From a checkpoint of a small sound classifier: activation relu.
Rows from block 5, named by matrix and row number. Rows with one number belong to one channel. Each number is 128 + 32 x the weight over its row's rms, rounded and kept within 0 to 255. All counts start at 0. After the name is the row's rms in percent of the matrix's.
# convs0: first width-7 conv (model.blocks.5.convs.0.weight, 288x288x7), inputs 216-224, a 7 kernel for each
# convs1: second width-7 conv (model.blocks.5.convs.1.weight, 288x288x7, transposed), outputs 216-224, a 7 kernel for each
convs0.9 099 [ 60 116 165 167 106 160 153  92 126 159 139 104 134 142 122 120 182 141 122  98 141 114  64 133 189 117 175 128 118 186 149 172 150 118 120  82  95 138 136 116  87 153 134  95 176 120 122 148 123 140 119 148  83 112 128 141 111 153 170 172  89 102 125]
convs0.10 102 [149 139 131 101 223 141 160 140 104 142 193 129 120 114 151 134 130 101  95 156 149 142 140  86 161 112 101 155 139  95  80 117 113 149 153 221 115 104 181  51  70 150 141  68 136 124 108 132 144  74 104  70 132 117 152  81 126 173 137 141 142  98 183]
convs0.11 100 [105 130 167 220 138 136  94 137 117 140 138 122 194 139 137 172 131 194 102 167  54 124 117 133 141 164 175 148 150 123 142 132  98  57 146 153 132  97 154  98 127 135 183 118  74  60  92  98 159 124 109 202 112 116 109 132  62 159  85 160 190 112 106]
convs0.12 099 [126 154  68 117  70 137 190 176 122 117 134 162 147 113 167  90 104 106 165 112 102 100 141 132  88 149  38 106  85 183 196 126 200 186 116 181 151 110 115 220 140  63  92 124 164 178 120 161  77 133  74 168 154 147  74  59 153 143 137  81 150 135 131]
convs0.13 101 [ 94  82 175 140 118  65 149 141 148 130 115 140 119 182 139  80 115 123 137 121 161 134 141  64 104 227 145  93 141  95 173 115 139 132 120 162  92 124 147 152 114 120 130 109 117 102 165 111 145 147 109 122 155 125 106 168  88  90  55 140 177 175 192]
convs0.14 101 [107 195 132 141 140  48 153 119 143 104  94 125 125 152 171  93 108 155 121  92 131 134 108 105 129 132 117 142 168  92 156 126 159 140 123 132 128 140 129 126 157 190 107 153 106  77 167 129 125 118  80 126 144 104  95 104  87 147  98 123 113 170 149]
convs0.15 105 [135 111 135 139 154 128  92 114 131 185 152 136  80 212 134 140 123  75 100 163 135 177 142 120 163 123 122 161 117 102 134 109 106 126  83 209  44 165 116 147 144  81 122 152 113  93 143 152 120 136 186 149 142 103  98 131 170 171 129 123 119 117 148]
convs0.16 099 [ 78 171 136 173 128 155 178  90 124 179 151 110 150 105 131 204 140 193 173 139 101 112 146  99 158 156 138 123 119 135 151 136 132 124 122  38 128 138 117 136 144 136 156 181 132 112 116 155  83 155  77 147 182 166 143  83 109 125  95 125  76 109 157]
convs0.17 099 [131 203  94  39  88  88 145 145  99 120 133 174 186 188 132 159 131  68  74 181 129  42  69 111 151 141 192 172 143 137 127 165 186 123 139 169 108  96 138 164  99  30  72  61 131 133 118  99  53 103 164 181 131 128 106 136 119 122 128 132 142 129 182]
convs0.18 104 [146 167 193 114  98 139 156 121  86 159 144 125 131 138  97 115 120  92 182 135 183 129  95 185 117 174 109 155 147  88 158 118  97  90 156 137 135  99 129 158 127 102  86 106 109 101 174 137 182 148 141 113 164 141 150 109 146 131  97  89 159 155 166]
convs0.19 101 [141 144 129 111 100 169  78 139 164  87 177 123  98  93 110 137 104 153  67 134 143  82 125 125 130  79 143 132  70 151 132  81 108 133 150 130 111 129 101 104 119  88 160 149 143 129 112 169 111 173 173 167 116 129  66  68  99 118  59  92 109  79 127]
convs0.20 099 [150 139 139 128 178 124 136 160 139  95 122 120 210 139 128 180 139 135 107 129  90 119 151  90  93 153 177 148  97 149 112 129 140  95 143 134 174 112  84 157 178  85  99 128 152 159 113 119 121 116 156 121 103 122 172 133  90 109 134  91 188 213 105]
convs0.21 099 [132 130 126 142 104 124  92 157 144  79 147 129 123 122  87 101 165 134 168 143 138 120 196 153 122 110 127 124 187 120  72 144 138 120 206 117  73 139 139 133  65 171 188 147 126 127 140 111 141 127 128 171 129 142 153  85 106 140 177 146 154 130 131]
convs0.22 098 [110 176  46 137 177 135 125 134 112 113 130 154 177 130  91 118  83 108 110 167 175  57 124 168 158 132 163 133 127 110 138  99 112 169  80 187 131 110 128 122  80 141 138 128 127 103 106 174 139 121  83  50 157 125 163 100 154 166 165 121  66 137 111]
convs0.23 097 [116 110 148 131 121 167 119  92 145 151  90 144 121 174 135  88 197 134 126 107 124 148 142 110 145  82 156 167 188 144  97 107 122 147 176  88 101 138 128 108  93  83 127 161 142 152 146 162 118 122 159 168 114 122 186 111 126  87 163 152 154 113 136]
convs0.24 100 [ 97  72 121 168 166 171 178 106  88 108  93 129 127 109 155 135 125  95 132  64 147 176 133 135 117  54 135 105  99 165 132  43 153 174 144 105 138  86 110  87  95 190 139 116 148 122 178  90  90 138 154 140 134 131  82  75 147 130  77  72 124 174  90]
convs0.25 103 [126 155 135 153  86 130 111 150 166  86 131  99 120 102  85 126 112 154  97 133 123  80 147 120 127 171 148 135  45 136 150 124 134  92 149 160 125 129 151 127 144 135 130  93 163  84 152 121  85 163 121 129 105 157 111 135 137 107 162 138  76 174 140]
convs0.26 098 [131  84  98 159  51 108 130 133 129 194 155 160 124 178  53 122 133  90 175  90 128 167  78 122 116 135 111  58  96 136 106  47 149 154 107 114 142 132 116  94 116 178 119 153 172 123 129 113 157 134 140 161 128 141 137  99 136 137 139 145 149  92 101]
convs0.27 102 [133 121 124  95  99 150 102 148 124 122 113  96 136 123 134  88 135  96 136 107  83  78 143 101 141  95  72  73 125 121  96 131 134 194 119 140  86 123  57 132 137  83  82  35 130 143 169 108  71 128 119  95  95 132 180 111 143 153 147 110 120  99 130]
convs0.28 102 [150  98  64 167 128  98 102 156 166 150 117 117 153 119 172 132 103  90 143 150 125 152 100 106 170 122 167 178 121 137  79  82  95 173 161  79 106 114 143 135 170  66 132 141 101 141 143 100 144  72 100 129 138 122 138  86 124 107 112 123 121 109 136]
convs0.29 098 [ 92 126 139  92 122 127 124  92 167  87 161 140 185 195 129 127 100  98 149 107 114 148 154 161 152 134 140 137  96 122 171  80  95  91 150 142  76 185 187 110 100 124 104 154 151  78 138  97 178  91 158 113 149  83 108 138 115 149 139 112 106  51 122]
convs0.30 101 [143 205 116 145 118  92 152 133 127 173 106 126  74 161  92 143  89 139 102 117  88 106 144 122  94 115 111  91 165 129 103 174 106 162 125  83 163 152 131 132 157  91 171 124  73 114 131  91 166 122 143 129 101 118 100  98 126 201  70  66  98  65 135]
convs0.31 102 [159 149 125 154 127 129 151 160 116 109 125  99  99 127 118  83 114  76 164 141 122 116 129 113 163 146 135 159 135 131 117 148 116 128 159  60  88 153 168 127 173  97  74 125 103 142  95 123  38 141 122 141 125 121 142 162 129 141 144  95 187  60 132]
convs0.32 098 [129 140 112 113  29 150 119  88 162 123 101 224 130 171 138 128 145 135 128 116 133 129 126 157 173 113 166  66 174 114 134 164 132 134 123  94 160 143 137 108 154  99 136 156 143 126  98 108 114  97 120 163 124 139 108 117 143 127 104 127 147  93 136]
convs0.33 103 [103 145 146 164 103 114  95 162  96 168 130 176  85 109 107  86 102 152 107  48 133 136 139 145 141 133 123 106 166 132 133 160 111 131 122 162 186 111 121 108 119  97 111 104 146 103 103  96 137 124 106 159 109 123  80 127 143  96 161 130 126 132 105]
convs0.34 099 [157 155 106  99  90 141 150  94 166 132 181 134 155 142 155  96 145  82 191 145 103 115 136 187 114  64 159 159 120 182  93 110  79  80  77 152 157 157 131  36 153 161 133 137 147 151 148 105  57 121 171 167 104 109 162 162 104 124 135 159 158  94  79]
convs0.35 099 [142 129 185 111 122 145 144  88 106  75 137 119 118 180 100  84 124 144  96  91 158 175 121 162 157 149 136 162  90 139 129 158 134 153 149 114 107 119 124 121 136 166 172 111 178  99  93 136 157 116  84 144  94 159 104 134 120 138 117  93  65 112 154]
convs0.36 100 [140 152 216 161 137 136 192 140 118  87 142 125 169 173  96 180 178 110 195 148  85 116 109 169 151 111 136 122 113 163 161 151 191 121 183  81 133 192 186  93 123 126 156  74 123  99 161 136 137 133 130 160 101 125  79 142 170 109 144  99 133  90 141]
convs0.37 100 [125 110 123  85 112 130 140 116  89 117  94 101 166  85  80 132 130 164 128 160 110 117 107 161 113 112 109 117 132 179 126 175 125 161 196 155 113 169 134 141  75 130 102 140 176  73 131 166 123 156 118 125 146 165 133 120  51 155  99 105 136 131 119]
convs0.38 100 [148 130 164  94 157 111 157 112 135 141 158  87 149 125 127 100 136 164 128 138 114 141 118  80 135 114 159  63  87 110 151 120 176 177 160 128 129 153 148 104 134 127 171 130 103  96 127 187  40 125 136 100 153 159  74 138 110  99 177 147 129  99 202]
convs0.39 101 [117 215 148 128 101  76 130 121 181 127 123 111 160 159  96 197  95 103 171  77 111 123  75 167  62 118 154 106 192 164 132 102  91 198 178 163 173 179  85 114 116 117 162 150 140 146 111  75 105  90  99  79  99  78 127 136 150 207 118 150 170 132 100]
convs0.40 099 [113 137  99 131 147 182 153 149 160 107 129  82 145 115 152 148  67 176  89 131 152 149 135  65 142 127 113 148 157 106 133  57  96 152 137 123  80  85 163 173  83 127  99  86 174 105 134  89 148 138 114 142  51 144  85 116 117 177 101 148 164 125 171]
convs0.41 100 [126 104 144  98 196 212 105 143 122 148 130 135 133 129 112  58 122 152 103 167 150 115 138  88 141 138 126 150  75 176 159 111 128  90  73 160 101 101  75 116 163  83 112 186 114 170  99 123 122 150 115  92 136 134 136 145 175 111 117 129 151 117 170]
convs0.42 105 [155  90 193 138  59 191 156 144 233 105 123 147 115 160  92 172 129 124 102 108 126 136 146 137 152 131 128 100 173 134  96 123  91 178 121 142  52 167 124 196  86 149 140 117 181 165 105  90 113 183 111 135 164  94 127 145 171 130 141  92 125 101 116]
convs0.43 101 [166 141 159  86  81 131 226  53 138 143 127 172 111 148 142 144 154 160 152 121 114 164 167  94 138 184 162 109  84 109 112 176 152  71 137 130 169  95 162  98  78 152 134 148  71 109 152 110 113 172 148 133  86 101 123 138 130 214 160 173 127  79 156]
convs0.44 096 [109 168 169 125 109 152 145 157 178 121 127 118 126 137 128 159 138 114 158 137 110 161 109 129 111 115 140 111  71 186 113 129 151 141 101 159 100 109 176 150 194 153 143 132 121 145 115 185 100 139 142 120  61  96  84 139  95 174 111 154 115  71 143]
convs0.45 100 [ 77  91 178 148 125 131 122 141 109 170 124 153 114 134 126 121 144 116 103  98 140 108 146 130 155  99 157 102 117 192  99 107 111  42 120 111 162 155 115  85 101  85 126 161 168  98  74 103 167  97 140 123 155  81 161 142 131 172 137 126 118 111 140]
convs0.46 099 [201 142 143 119  87 125  59 147 159  47 129  83 174  87 163  99 129 129 156 144 182 140  45  82 150 148 134 170 137 157  92 180 110 145 193 170 154  93 109 116 189  99 132 125 142 103 121 109 141 116 101 125 109 119 114 205 135 129 115 184 151  75  52]
convs0.47 099 [131  75 136 127 104 122  68 187 130 129 125  99 202 111 156 112 155 168 162  81 145 151 116 139 100 115 159 151  95 112 116  97  49  99 116 121 143 125 168 134  93 156 177 156 130 127 133 137 111 132 137  94 213 143  90 105  72 119 124 111 104 124 100]
convs0.48 101 [133 145  99  98 140 122 130 162  96 194 133 122 129 147 146 200 158 120 112 127 124 150 107  86 127 135 121 176  89  93 114 112 132 116 165 175 102 104 151 189 143 123 125  90  99 140 120  54  88  73 117 141 121  72 114 159  43 139 102  97 112 151 149]
convs0.49 100 [124 138 107 141  88 169 148 134 113 105 149 117  55 116 166 141 121 129 175 140  88 148 111 206  91 122 157 109 129 135 113 164 146  79  82 141 100 179  77 114 142 162 110  94  94  94  87 104  89 167 177 142 166 115 137 170 159 193 102 103 161 122  85]
convs0.50 102 [148 130  46 178 109 168 113 140 144 160 145 151  82 101 135 116 127 120 111 143 169 157 115 145 196 149 117 100 126 109 118  89 148 119 125 118 131  85 130 103 136 102 144 129 133 108  95  97  91 156 101 169 129  86 108 123 145 143 183 124 135 123 154]
convs0.51 100 [135 130  68 162  70 148 144 101 154 150 122  93 166 132  57 142 154 148  82 197 100 204 159 103 133 132  75 181 124  74 111 111 149 128  96 150  72 112 140 126 166 107 124 134 137 144 139 177 124 169 121  98  68 177 146 109  81 169 176  46  69 117 137]
convs0.52 100 [116  83 140 100 118 101 144 193 131  72 130 168 133 173 130 117 108 143 105 127 128 184 129  91  46 156 119 181 103 105 151 118  78 142 144 128 186 128  97 104 163 140  87 208  70  98 157 128  92 142  95 126 118 153 166 159 154  60 144 142 103 150 104]
convs0.53 102 [152 109 141 132  98  76 135  98 108 110 172 149 144 156  95  94 125  82 194 103 109 150 141 136 109 167 136 116 122 169 123 138  75  96 160  93 172 112 101 143 189 151 195 159 117 138 119 141  99 134 136 136 165 133  75  62 136  88 162 178 110 127  79]
convs0.54 098 [176  61 156 145 128 203  98 131 129 134 168 142 119  79 142 115 150 117 107 126 116 165 107 165 165 131  78 195 100 122 187 188 130  99 160 122 131 172 143 106 125 148  61  98 118 129 104 138 130  75 112 165  99  52 102 159 110 139 178 113 180 133 138]
convs0.151 101 [146 160 171  81 102 159 161 115 102 150 113 151 104 138 116 184  96 107 139 158 126  72 147 186 139 115 133 118 137 109  72 138 161 106  97 169  83 137 135 136 131 198  97 185 182  85 140 101 155 119 119 117 118 113 115 180 148 141  65 116 153 152 100]
convs0.152 103 [139 183 130  89 154 127 124 142 154 117 119 121 124 132 161 123  97  93 183 135 103 145  82 119 147 118 149 127 151 126 138  96 112 159 141  96 134 171 114 149 171  99 155 168 147  70 168 155 112 147 183  76 107 200 175  94 156 177 112 161 145 135  60]
convs0.153 097 [156 165 148 158  76 135  86 108 131 150 163 136 202 121  96  68 140 157 191 103 124  64 109 167 118 129 102 181 170 121 119 177 125  84 121  87 103 107 196  66 163 124 104 136 158 103 114  53 112 128 165 193  88  95  72 170 158 120 131 126 193  86  95]
convs0.154 097 [ 90 125 113 175  98  82 124 125 156 130  98 137 134  73  88 157 112 110 138  59 141 168 114 143  97  97 224  97 196 154 130  69 133 148 142 133  76 157 114 137 149 169 147  78 173  94 109 118 159 134  85  92 166 145  95  99 116 124 165 109  87 123 167]
convs0.155 098 [108  67 155 110 136 145 121 179 157 151 168 197 154  97 127 108 138 176  67 145 118 169  94 181 123 122  98 182 153  91 170  98  92 145  62 120 113 116 155 119 124  96 127 126  62 153 155 101 136 117 182 150 144 162 107 102  85 113 144 124 165 130  96]
convs0.156 100 [154 135 164  75 118  89 135 122 128 118 121 160 194 152 130  89 177 130 167 114 101 144 116 120 113 120 193 142 136 104 130  77 121 123 138 117 174  96  90 144 180 147 112 174 134  95 180 132 155  96 152 106  84 114  84  71 173 126  90 103 125 110 125]
convs0.157 102 [107 148 130 208 129 119  88  86 156 116 182 145 133  85  63  87  68 150 114 192 161 153  98 141 101 178 179 123 142 119 120  96 175 107 140 150  64 110 120 132  91 146 142 137 156 114  98 125 139  74 135 159 123 141 145 104  68 157 135 130 145 149 124]
convs1.9 101 [ 89 156 125  77 131 169  99 166  99 122 172 151 167  71 192 104 120  68 135 138  95 162 105 162 131 170 107 127 185 119 130  85 167 126  31 144  91  91 179 122 112 151 107  97 126  92 183  62  85 125  64 141 140 213 177 119 141  96 123 106 175 101  71]
convs1.10 100 [100 137  89  63 135 129 121  67 158 187 124 113  65 128 130  95 117 115 120 133 131 125  41 158 126 168 125 122  52  63 164 132 117  82 142 120 125 156 139 100  90  84 118 128 101 185 164 103 141 146 115 137 141  95 105  96 107 125 176 168 165 122  95]
convs1.11 097 [138  89 122 140 143 161 112 107 107 141 153  97  70 144 140 141 123 147 137 109 137 126  93  85 133  95 136  73 160 168 117 183  89 105  91 105 201 151 100 125 125 128 118 129 103 150 103  86 143 140 134  90 118  97  80 119 200  78 199 179  93 140 123]
convs1.12 099 [121 124 139  99 151 122 140 156 138 114  64 105 107 124 145 138 182 136 141 108  99 209 112 142 148 168 118  92 140 118 154 153 134 182 104 113  67 144 138 186 123 142 153 173  66  98 103 134 137  99 146 133  88  92 102 121  90 134 129 128 136 144 159]
convs1.13 099 [167 130  77 107 111 113 181 152  94  93 128 151 133  81 147 116 144  96 130  84 103  86 132 167 137 127 115 162  99  99 151 151 176 111 109  54 168  55 139 126 139 138 117 160 146 108 144 125  93  83 103 154 137 116 142 120 160 129 115 145 157  72 154]
convs1.14 103 [146  94 102 127 124 152 185  88 148 107 144 118 132 137 116 127 151 114 149 142 108  89 155  53 113 139  84 113 101 153 119 118 106 135 137 103 135  92 132  94 133 124 133 133 122 137 154  80 130  85 121 122 113 139 164 175  95 146 161 139 116 168 161]
convs1.15 101 [135 126 111 117 105 137 133  86 114 153 118 182 161 131 138  96  63 123 104 159 121  99  61 145 131 160  72 127 172 129 170 145 119 137 143 103 248 175 154 102 105 161 110 129 168 167 102  73 177 146 142 161 129 137 143  90 136  69 110 182 149 175 146]
convs1.16 101 [164 159  93 150 108  97 102 111 129 133  83 149 100 149 136 165 138 179  79 130 159 128 130 169  98  93 174  78 122 160 116 132 121 162 164 158 125 108 114 166 121 165 193 156 165 165 153 176 175  76 124  79 156 134 154 138 138 124 162 133 145 164 109]
convs1.17 097 [118 111 125 154 105 115 133 144 145  95 108 127 124 167  91 105 160 211 161 130 154 150 129 131 130 137 180 115 122 107 168 198 155 104  89 134 103 128  96  83 156  99 108 128 128  90 154 145 134 170 102 128 140  88 137 116 128 118  96 196 110 142  89]
convs1.18 103 [127  73 113  89 163 202  92 104  81  85 149 177 153 170 127  75 147  87 156 106 150 131  81 186  89 228  99 116 140 128 182  95 170 132 107 112 124 130 154 171 102 112 113 148 112 141 107 104 106 170 150 130  78 144 132  79 131 102 123 127 162 118  90]
convs1.19 100 [ 85  99 126 130 139 178 132 120 163 160 154 132 125 144 137 148  98 179  90 170 114 197  86 104 123 156 120 157 131  81 146 159 110 120 146 117  91 115  84 165 195 145 153  92  94 131  72 160 132 148 121 160  88 100 202 140 102  83 150 139 133 123 107]
convs1.20 099 [139 144  60  78 120 184 130 111 109  96 144 151 140 122 122 128 146 161 184 148  98 124  78 131 176  86 150 129 116 182 139  91 151 186 113 178 145 141  38 136 138 113 184 104  76 150 168 116 182 100  90 149 140 134  63 112 200 162 139 149 101 140  62]
convs1.21 101 [143  59 129 133 136 113  52 145 129 186 164 121 103 147 164 165 128 179  86 143 180 135  82 166 154 103 129 176 112  98 131 142 174 122 117  88  87 166 113 179 111 145 191  94 105 140 125  83 112 165  92 131 186 119 141 118 113 138  96 151 164  95 122]
convs1.22 107 [135 108 151 139 161 125 141 106 184 131 146 120  98 111 184 115 100 166 137  95 110 154 114  93 112 129 140 142 111 103 103 161 134  73 192 125  97 106 153  88 106 156 111 128  88 115 132 145 190 123 172 144 162 131 165 100  74 130 110 110 126 154 121]
convs1.23 102 [101 114  58 112  88 161 110 115 115 105 139  98 171 157 139 143 105  90 117 116 133 115 141 200 126 131 151  84 114 161 140 127 169  76 125 116 139 148  86  96 137 176 152  87 152 114  89 157 141 150 137 114 167 123  64  79  83  98 179 141  45 123 101]
convs1.24 100 [156 106 192 137  99  68 147 158 164  88 106  59 112 158 153 135 136 105 120  99  95  51  76 118 133 120 128 122 131 134  76 174 163  88  96  94  87 143 145 155 106 177 107 155  78 110 129 120 155  76  90 138 152  82 141 128 138  98 146 157 162 128 120]
convs1.25 103 [148 126  85 159 105 164 135 129 141 190 130  83 157  79 113 147  98 132 108 161  58 150 182 176 150  56 105 133  93  65 144 103  98 105 163 129 104 130  94 170 102 163 101 165 153 160 183 161 144 105 102 120  88 134 127 111  82 122 125 150 132  29 152]
convs1.26 100 [ 87 125 140  80  75 124 135 144  62 124 114 115 186 168 123 152 132  90 131  61 116 124 139 126 121 129 121  49 162  52 113 127 131  99 111 130 161 141 160 124 152 120 169  73  84 146 157 109 133 143 133 131  82 105 117 105 104 145 138 109 120 173 105]
convs1.27 097 [ 88 122 112 132 164 204 178 114 126 187 106 144 157  99 118  74 113  83 220 151 142  98 176 141 129 100 188  95 126 112  84 162 132  92 109 121 121 134  94 165 128 134 135 164 156 163 173 144 126 141 147 129  87 153 192 118 143 121  90 164 179 113 171]
convs1.28 100 [121 129 103  87  90 154 123 106 150  95  92 179 118 120 136 142  94 175  85 115 176 102 123 100 120  69 161 130 121 101 112 111 182 135 149 155 171 114 130 113 136  52 137 115 131 175 121 187 110 196 119 136 151 136 136 104 116 142  81 128  56  63 187]
convs1.29 102 [119 135  99 158 147  91 104 100  82  77 116 153 169 101 135  77 193  86 131 144 151 161 129 139 109 144 127  66 140 124 142 126 185 179 131  96  88 134 129 141  89  88 144 125 116 167 161  75 147  67 116 143 102 123 168 125  93 136 166 131 162 164  89]
convs1.30 098 [128 108 134 153 131 138 147 172 108 106 103  86 159 154 115 100 113 158 122 117 114 120  91 162 141 166 133 150 163 195 177 152 115 110 136  99 148 109  89 107 150 121 175 130 168 117 105 199 204 196 115  93 101 183 138 159 148 153 216 144 106  80 118]
convs1.31 102 [102 109 136 186 144 138 124 152 147 103 146 121 179  64 137 126 105 112  92 112 119 132 148 108 124 171  72 173 148 132 158  85 202 163 129 173 110 132 205 106 176 123 173 121 108 130 154 158 129 109 119  99  95 182  47 110 101 146 202 133 120  85  92]
convs1.32 101 [ 75 137 123 106  81 144 104 181 158  66  82  98  76 123 120 120 120 144  65 107 115 115 140 126  94 120 112  84  91 154  88 102 158 124 138 179  58 118 110 135 147 124 115 175  99 112 142 148 164 121 109 157 166 111 144 102 112  60 215 118 157 103 121]
convs1.33 100 [ 89 168 110  99 124 169 166  67 148 103 150 116 115 129 104 119 133 107 143  60 123 161  94 148 136 123 137 109 146 141  30 122 214 116 164 108  75 129 132 195 128 147 197 214 173 100 106 170  77 137 152 164 164 146 114  97 103 107  91 225 184 103 130]
convs1.34 099 [ 97 152 157 137  95 142 120  99 126 145 144 127 175  71  96 125  97 128 213  85 159 101 138 104 110 163  99 153 181 160  47 167 163 142 152 150 184  98  86 124 132 148  83 188 155 142 100 141  92 126 121 148 202 137 112 121 131 183 106 118 133 180 150]
convs1.35 098 [124 143  98 138 168 109  43 109 122  63 149 160 139 190 105 192 149 103 105 123 109 163 133 119 176 124 163  65 144 106 130 192 145 134  92 125 116 148 125 105 166 141  94 106 107 144 117 152 181 119  71 170 159 131 143 175  65 209  82 179  95  67 170]
convs1.36 099 [108 137  77 122 151  62 113 103 108 116 149 176 124  90 139 113 181 108 166 106 115 160 147  80 100  93 150 125 111 133 131 121 116 161 147 155 114 168 104 113 152 157 122 156 184 121 138 149 126 133 124  97  89 101 115 143 127 154 123  70 139 123 151]
convs1.37 098 [ 98 132 127 107 141 196 155 170 127 129 125  82 155 132  75 130 138 122 124 117 145  64  88 105 115 112 113  94  92 120 166 106  97 163 156 143 149  95 153 129 131 164 133 153 104 106 153 206 141 122 116 100 123 155 180 161  68 119 169 127 124  72 110]
convs1.38 100 [129 119 125 157 106 182 129 121 109 152 131  88 118 140 163 148 142  71 108 105  77 193 118 145  87 120  93 136 152 119 113 138 130  53 172 183 126 157  86 144 158  98 160 145 113 120 101 132 101  87 117 171 112 174 100 118 104 135 140 114 146 103 118]
convs1.39 103 [205 146 163 127 150 109 136 169 121 138 136 164  98 196 121 117 143 142 183 111 144 121 140 145 128 153 163 121 118  72 184 182 122 113  63  98 150 175 112 119 127 130 123 111  90 106 139  99 130 169 166 138 101 176 140 134 126  96 174  87  76  96 102]
convs1.40 096 [136 139 135  83  95  81 158 135 108 125  57 133 152 160 172  99  78 138 118  99 104 146 142 117 179 122 149  84 158 167 109  85 129 147 145 106  98 115 129 133 118  47 122 125  97  84  89 106 111 167 166 151 128 125 138 128 159 115 168 157 178  43 169]
convs1.41 099 [143 109 171 146 101 133 104  69 107 164  98  57  87 102 143 190  64 112 153 145 122  67 108 129  76 162 142 115  98 110 142  90  79 155 187  95 136  61 100 122  92 169 112 104 172 176 135 134  81 138 145 206 182 120 152 150 126  81 128 162  73  87 125]
convs1.42 102 [123 157  80 115 134 150  79 115 154 116 124 181 111  93 148 155 161 186 114 130 138 136  89  78 124 164  89 124 115 108 121 159 137  90 141 149 150 110 115 153 128 155 111  97 140 108 168 132 110 125  90 174 121 127 176 119 181 106 159 158  67 159  90]
convs1.43 102 [109 111 182 156 228  70 124 112 159 153 181 166  47  43 144 119 108  58 161 135 137  85 126 128 112 153 128 152 125 125 141 124  69 109 167  91 153 142 159 169 126 131 114 144 138 108  94 108 167  56 153 131 114 160 110 135 123  87  67 149 111 161 153]
convs1.44 102 [149 129 159  77 116  82 126 200 169 132 143  93  69 149 114 139 104 124 106  92 167 129 183  86 132 121  99 124  90 185  94  67 166 129 103 160 123 131 170 118 122 154 114 144 102  99 174  81 118 100  61 140 129 181 121  72 133  56 156 124 133 103  97]
convs1.45 105 [129  67 121 109 112 152 140 140 144  97 158 121 151 150 102 104 146 114 160 112 139 144 122  83 156 125  12 104 130  99 104 132 197 114 120 111 135 134 136 185  99 111 125 153 122 125 192  95  73 152 123 125 107  83  93 106 166 167 159 127 133 137 104]
convs1.46 096 [158 131  80  92  96 102 200  81 174 117 180 116 126 192  61 132 164 111 108 134 150  71 101 112  74 155 107 184 132 111 123 125 154 150 114 110 122 138 170 106 140 178  77 185 110 158 113 112 104 151 170 153 149 130  99  93  93  90 146 131 164 120 116]
convs1.47 101 [104 107 144 121  91 144 151 118 106 135 131 125  81 133 151 124  74 168 123 115 114 140 213 115 129 116  93 139 104  79 107 119 146 102 130 169 100 102 168 108 148 151 151 153 112 132  92 175  96  94 107 168 165  94 185 177 108 148 121 106  83  49 100]
convs1.48 099 [ 84 114 154 129  70 176 107 151 183 145 137  42  88 136 133 152 125  99  92  61 145 171 163 111 105 182 122 190 122 186 103 107 142  70 139 155 138 117 127 167 140  93 108  86 106 111 154  98 148 126  75 180 139  77 163 107 139 123 114 122 146 176 127]
convs1.49 099 [211 126 140 145 121 148   6 119 160 116  90 171 153 155  36 132 103 148 130 129 174  60 168  84  94 102 103 129 165 152 133  64  96 119  74  71  75 135 104  77 145 151 105 119 165 136  89 124 103  90 139  68 160 127 133 164 133 120 155 157 105  73 144]
convs1.50 099 [170 146 156  80  83 128 137 138 107 128 138  68  89 118 161 107 104 164  82 122 132 135 143 154 180 154 138 160 101 137  46 192  90 136 109  95 143  69 137 126 113 100 221 123 104 112 138 158  58 160 105 165 127 131 156 140  41  81 199 169  95 141 152]
convs1.51 099 [162 155 159 111 130 123 134 144 112 105 113  95 150 143 103  92 142 138 135 172 171 180 176 184 145 146  88  90 124 163 145 127 116 123 142 140 120 141 149 147 134 135  79  37 139 146  58 115 166 129 142 164 118  97 124 141 128 140 134 102 136 166 120]
convs1.52 099 [166 162 131 173 119 102 148  73 127 136 156  74 106 106 196 175 136  71  78 103 131 103  98 146 109 115  96 112  49 141 139 143 149 126 102  97  76 158 136 120 187 151 110 142 141 111 161 132 112 152  82 150 139 164 157 113 156 156 137 139 148 124 195]
convs1.53 101 [132 107 137 126 163  96 134 108 155 118 127  91 168 103 147  96 162  71 217 147 204  87 142 131 195  57 140 195 133 151 134  60  76 141 159 109 177 143  98 110 129 105  84 147 169 104  60 163 166  98 111 164 123 124 123 127 139 157 105 119  96 119 128]
convs1.54 098 [115 151  29 125 129 118 139 118 112  87 141 199 174 132 152 164 113 111 123 131 108 124 148 123 180 131 162 153 127  81 101 156 121 109 117  96  46 115  85 204 156 135 131  83 156 158 138 115 113 151  96 115  93 120 102 134 132 115 112 155 151 115 132]
convs1.151 099 [152  61 111 109 153 123 126 121 129 157 101 124 121 111 107  84 159 104  85 130 105 167 136 107 121 101 102 119 151 146  88 155 116 126 118 105 144 103 180 108 162  88 121 125 164  82 160  92 118 105 132 163 176  66 124 154 111 149 154 145 101 135  74]
convs1.152 106 [135 144 125 161 149 194 201 146 121 108 129 156 114 150 141 129 196 135  92 157 131 155 147 109 112 164  66 108 188  98 116  92 162 147 109 128  73 106 132 152  67 166 161 183 135 102 170 137 140 110 181 106  80 102 186 140 160 124  94 112 161 139 149]
convs1.153 098 [ 65  72  71 133 122 124 121  58 148  79 138 101 140  50 105  68 115 146 136  69  97 146 152 126  79 130 121 159 118  81 188  48 100 149 106 114 109 131 133 128 141  85 158 149 136 149 134 108 143  57 113 159 191 123 109 133 110 160 106  74  89 188 123]
convs1.154 102 [150 106 112 128 104 113 104 160 136 106 113 175  95 129  82  88 157  59 165  55 192 166 174 188 119 136 104 107 155 144 148 122 152 118  72 125  97 127  63  81 147  90 116 141 171  97 144 124 127 106 147 101  90 193  59 136 117 171 154 157  56 169  90]
convs1.155 099 [ 49 136 142 191 128 138  88  94 153 128 124 149 128 156  89 122  97 144  85 124  80  91 173  51 133  98 142  99 124 103 178 134  83 154 119 135 105 199 177 164 101 156  53 150 106 145 109 144  99 103 212  62 103  60 183 150 172  71 123 115 131 172 132]
convs1.156 099 [167 141 120 153  57 149 108 125 186 150 134 146 104 113 116 162  82 141 170 152 158 142 195  77 136 169 145 144  81 119 123 103 102 166 130 132 134 136 120  60 126  77 157 201 116  82  71 136 169 107 140 147 126 106 146 135  94 127 126  98 112 179 119]
convs1.157 100 [142 125 147 153  96 139 132 140 117 147 156  72 177 102 127 121  67 151 139 124 132 180 101 132 160 162 110 148  75 157 138 120 160 146 175 207 197 127 196 108 128 108 152 197 156  83 124 128 188 117 165 138  96 136  93 179 166 117 136 124 157 148 153]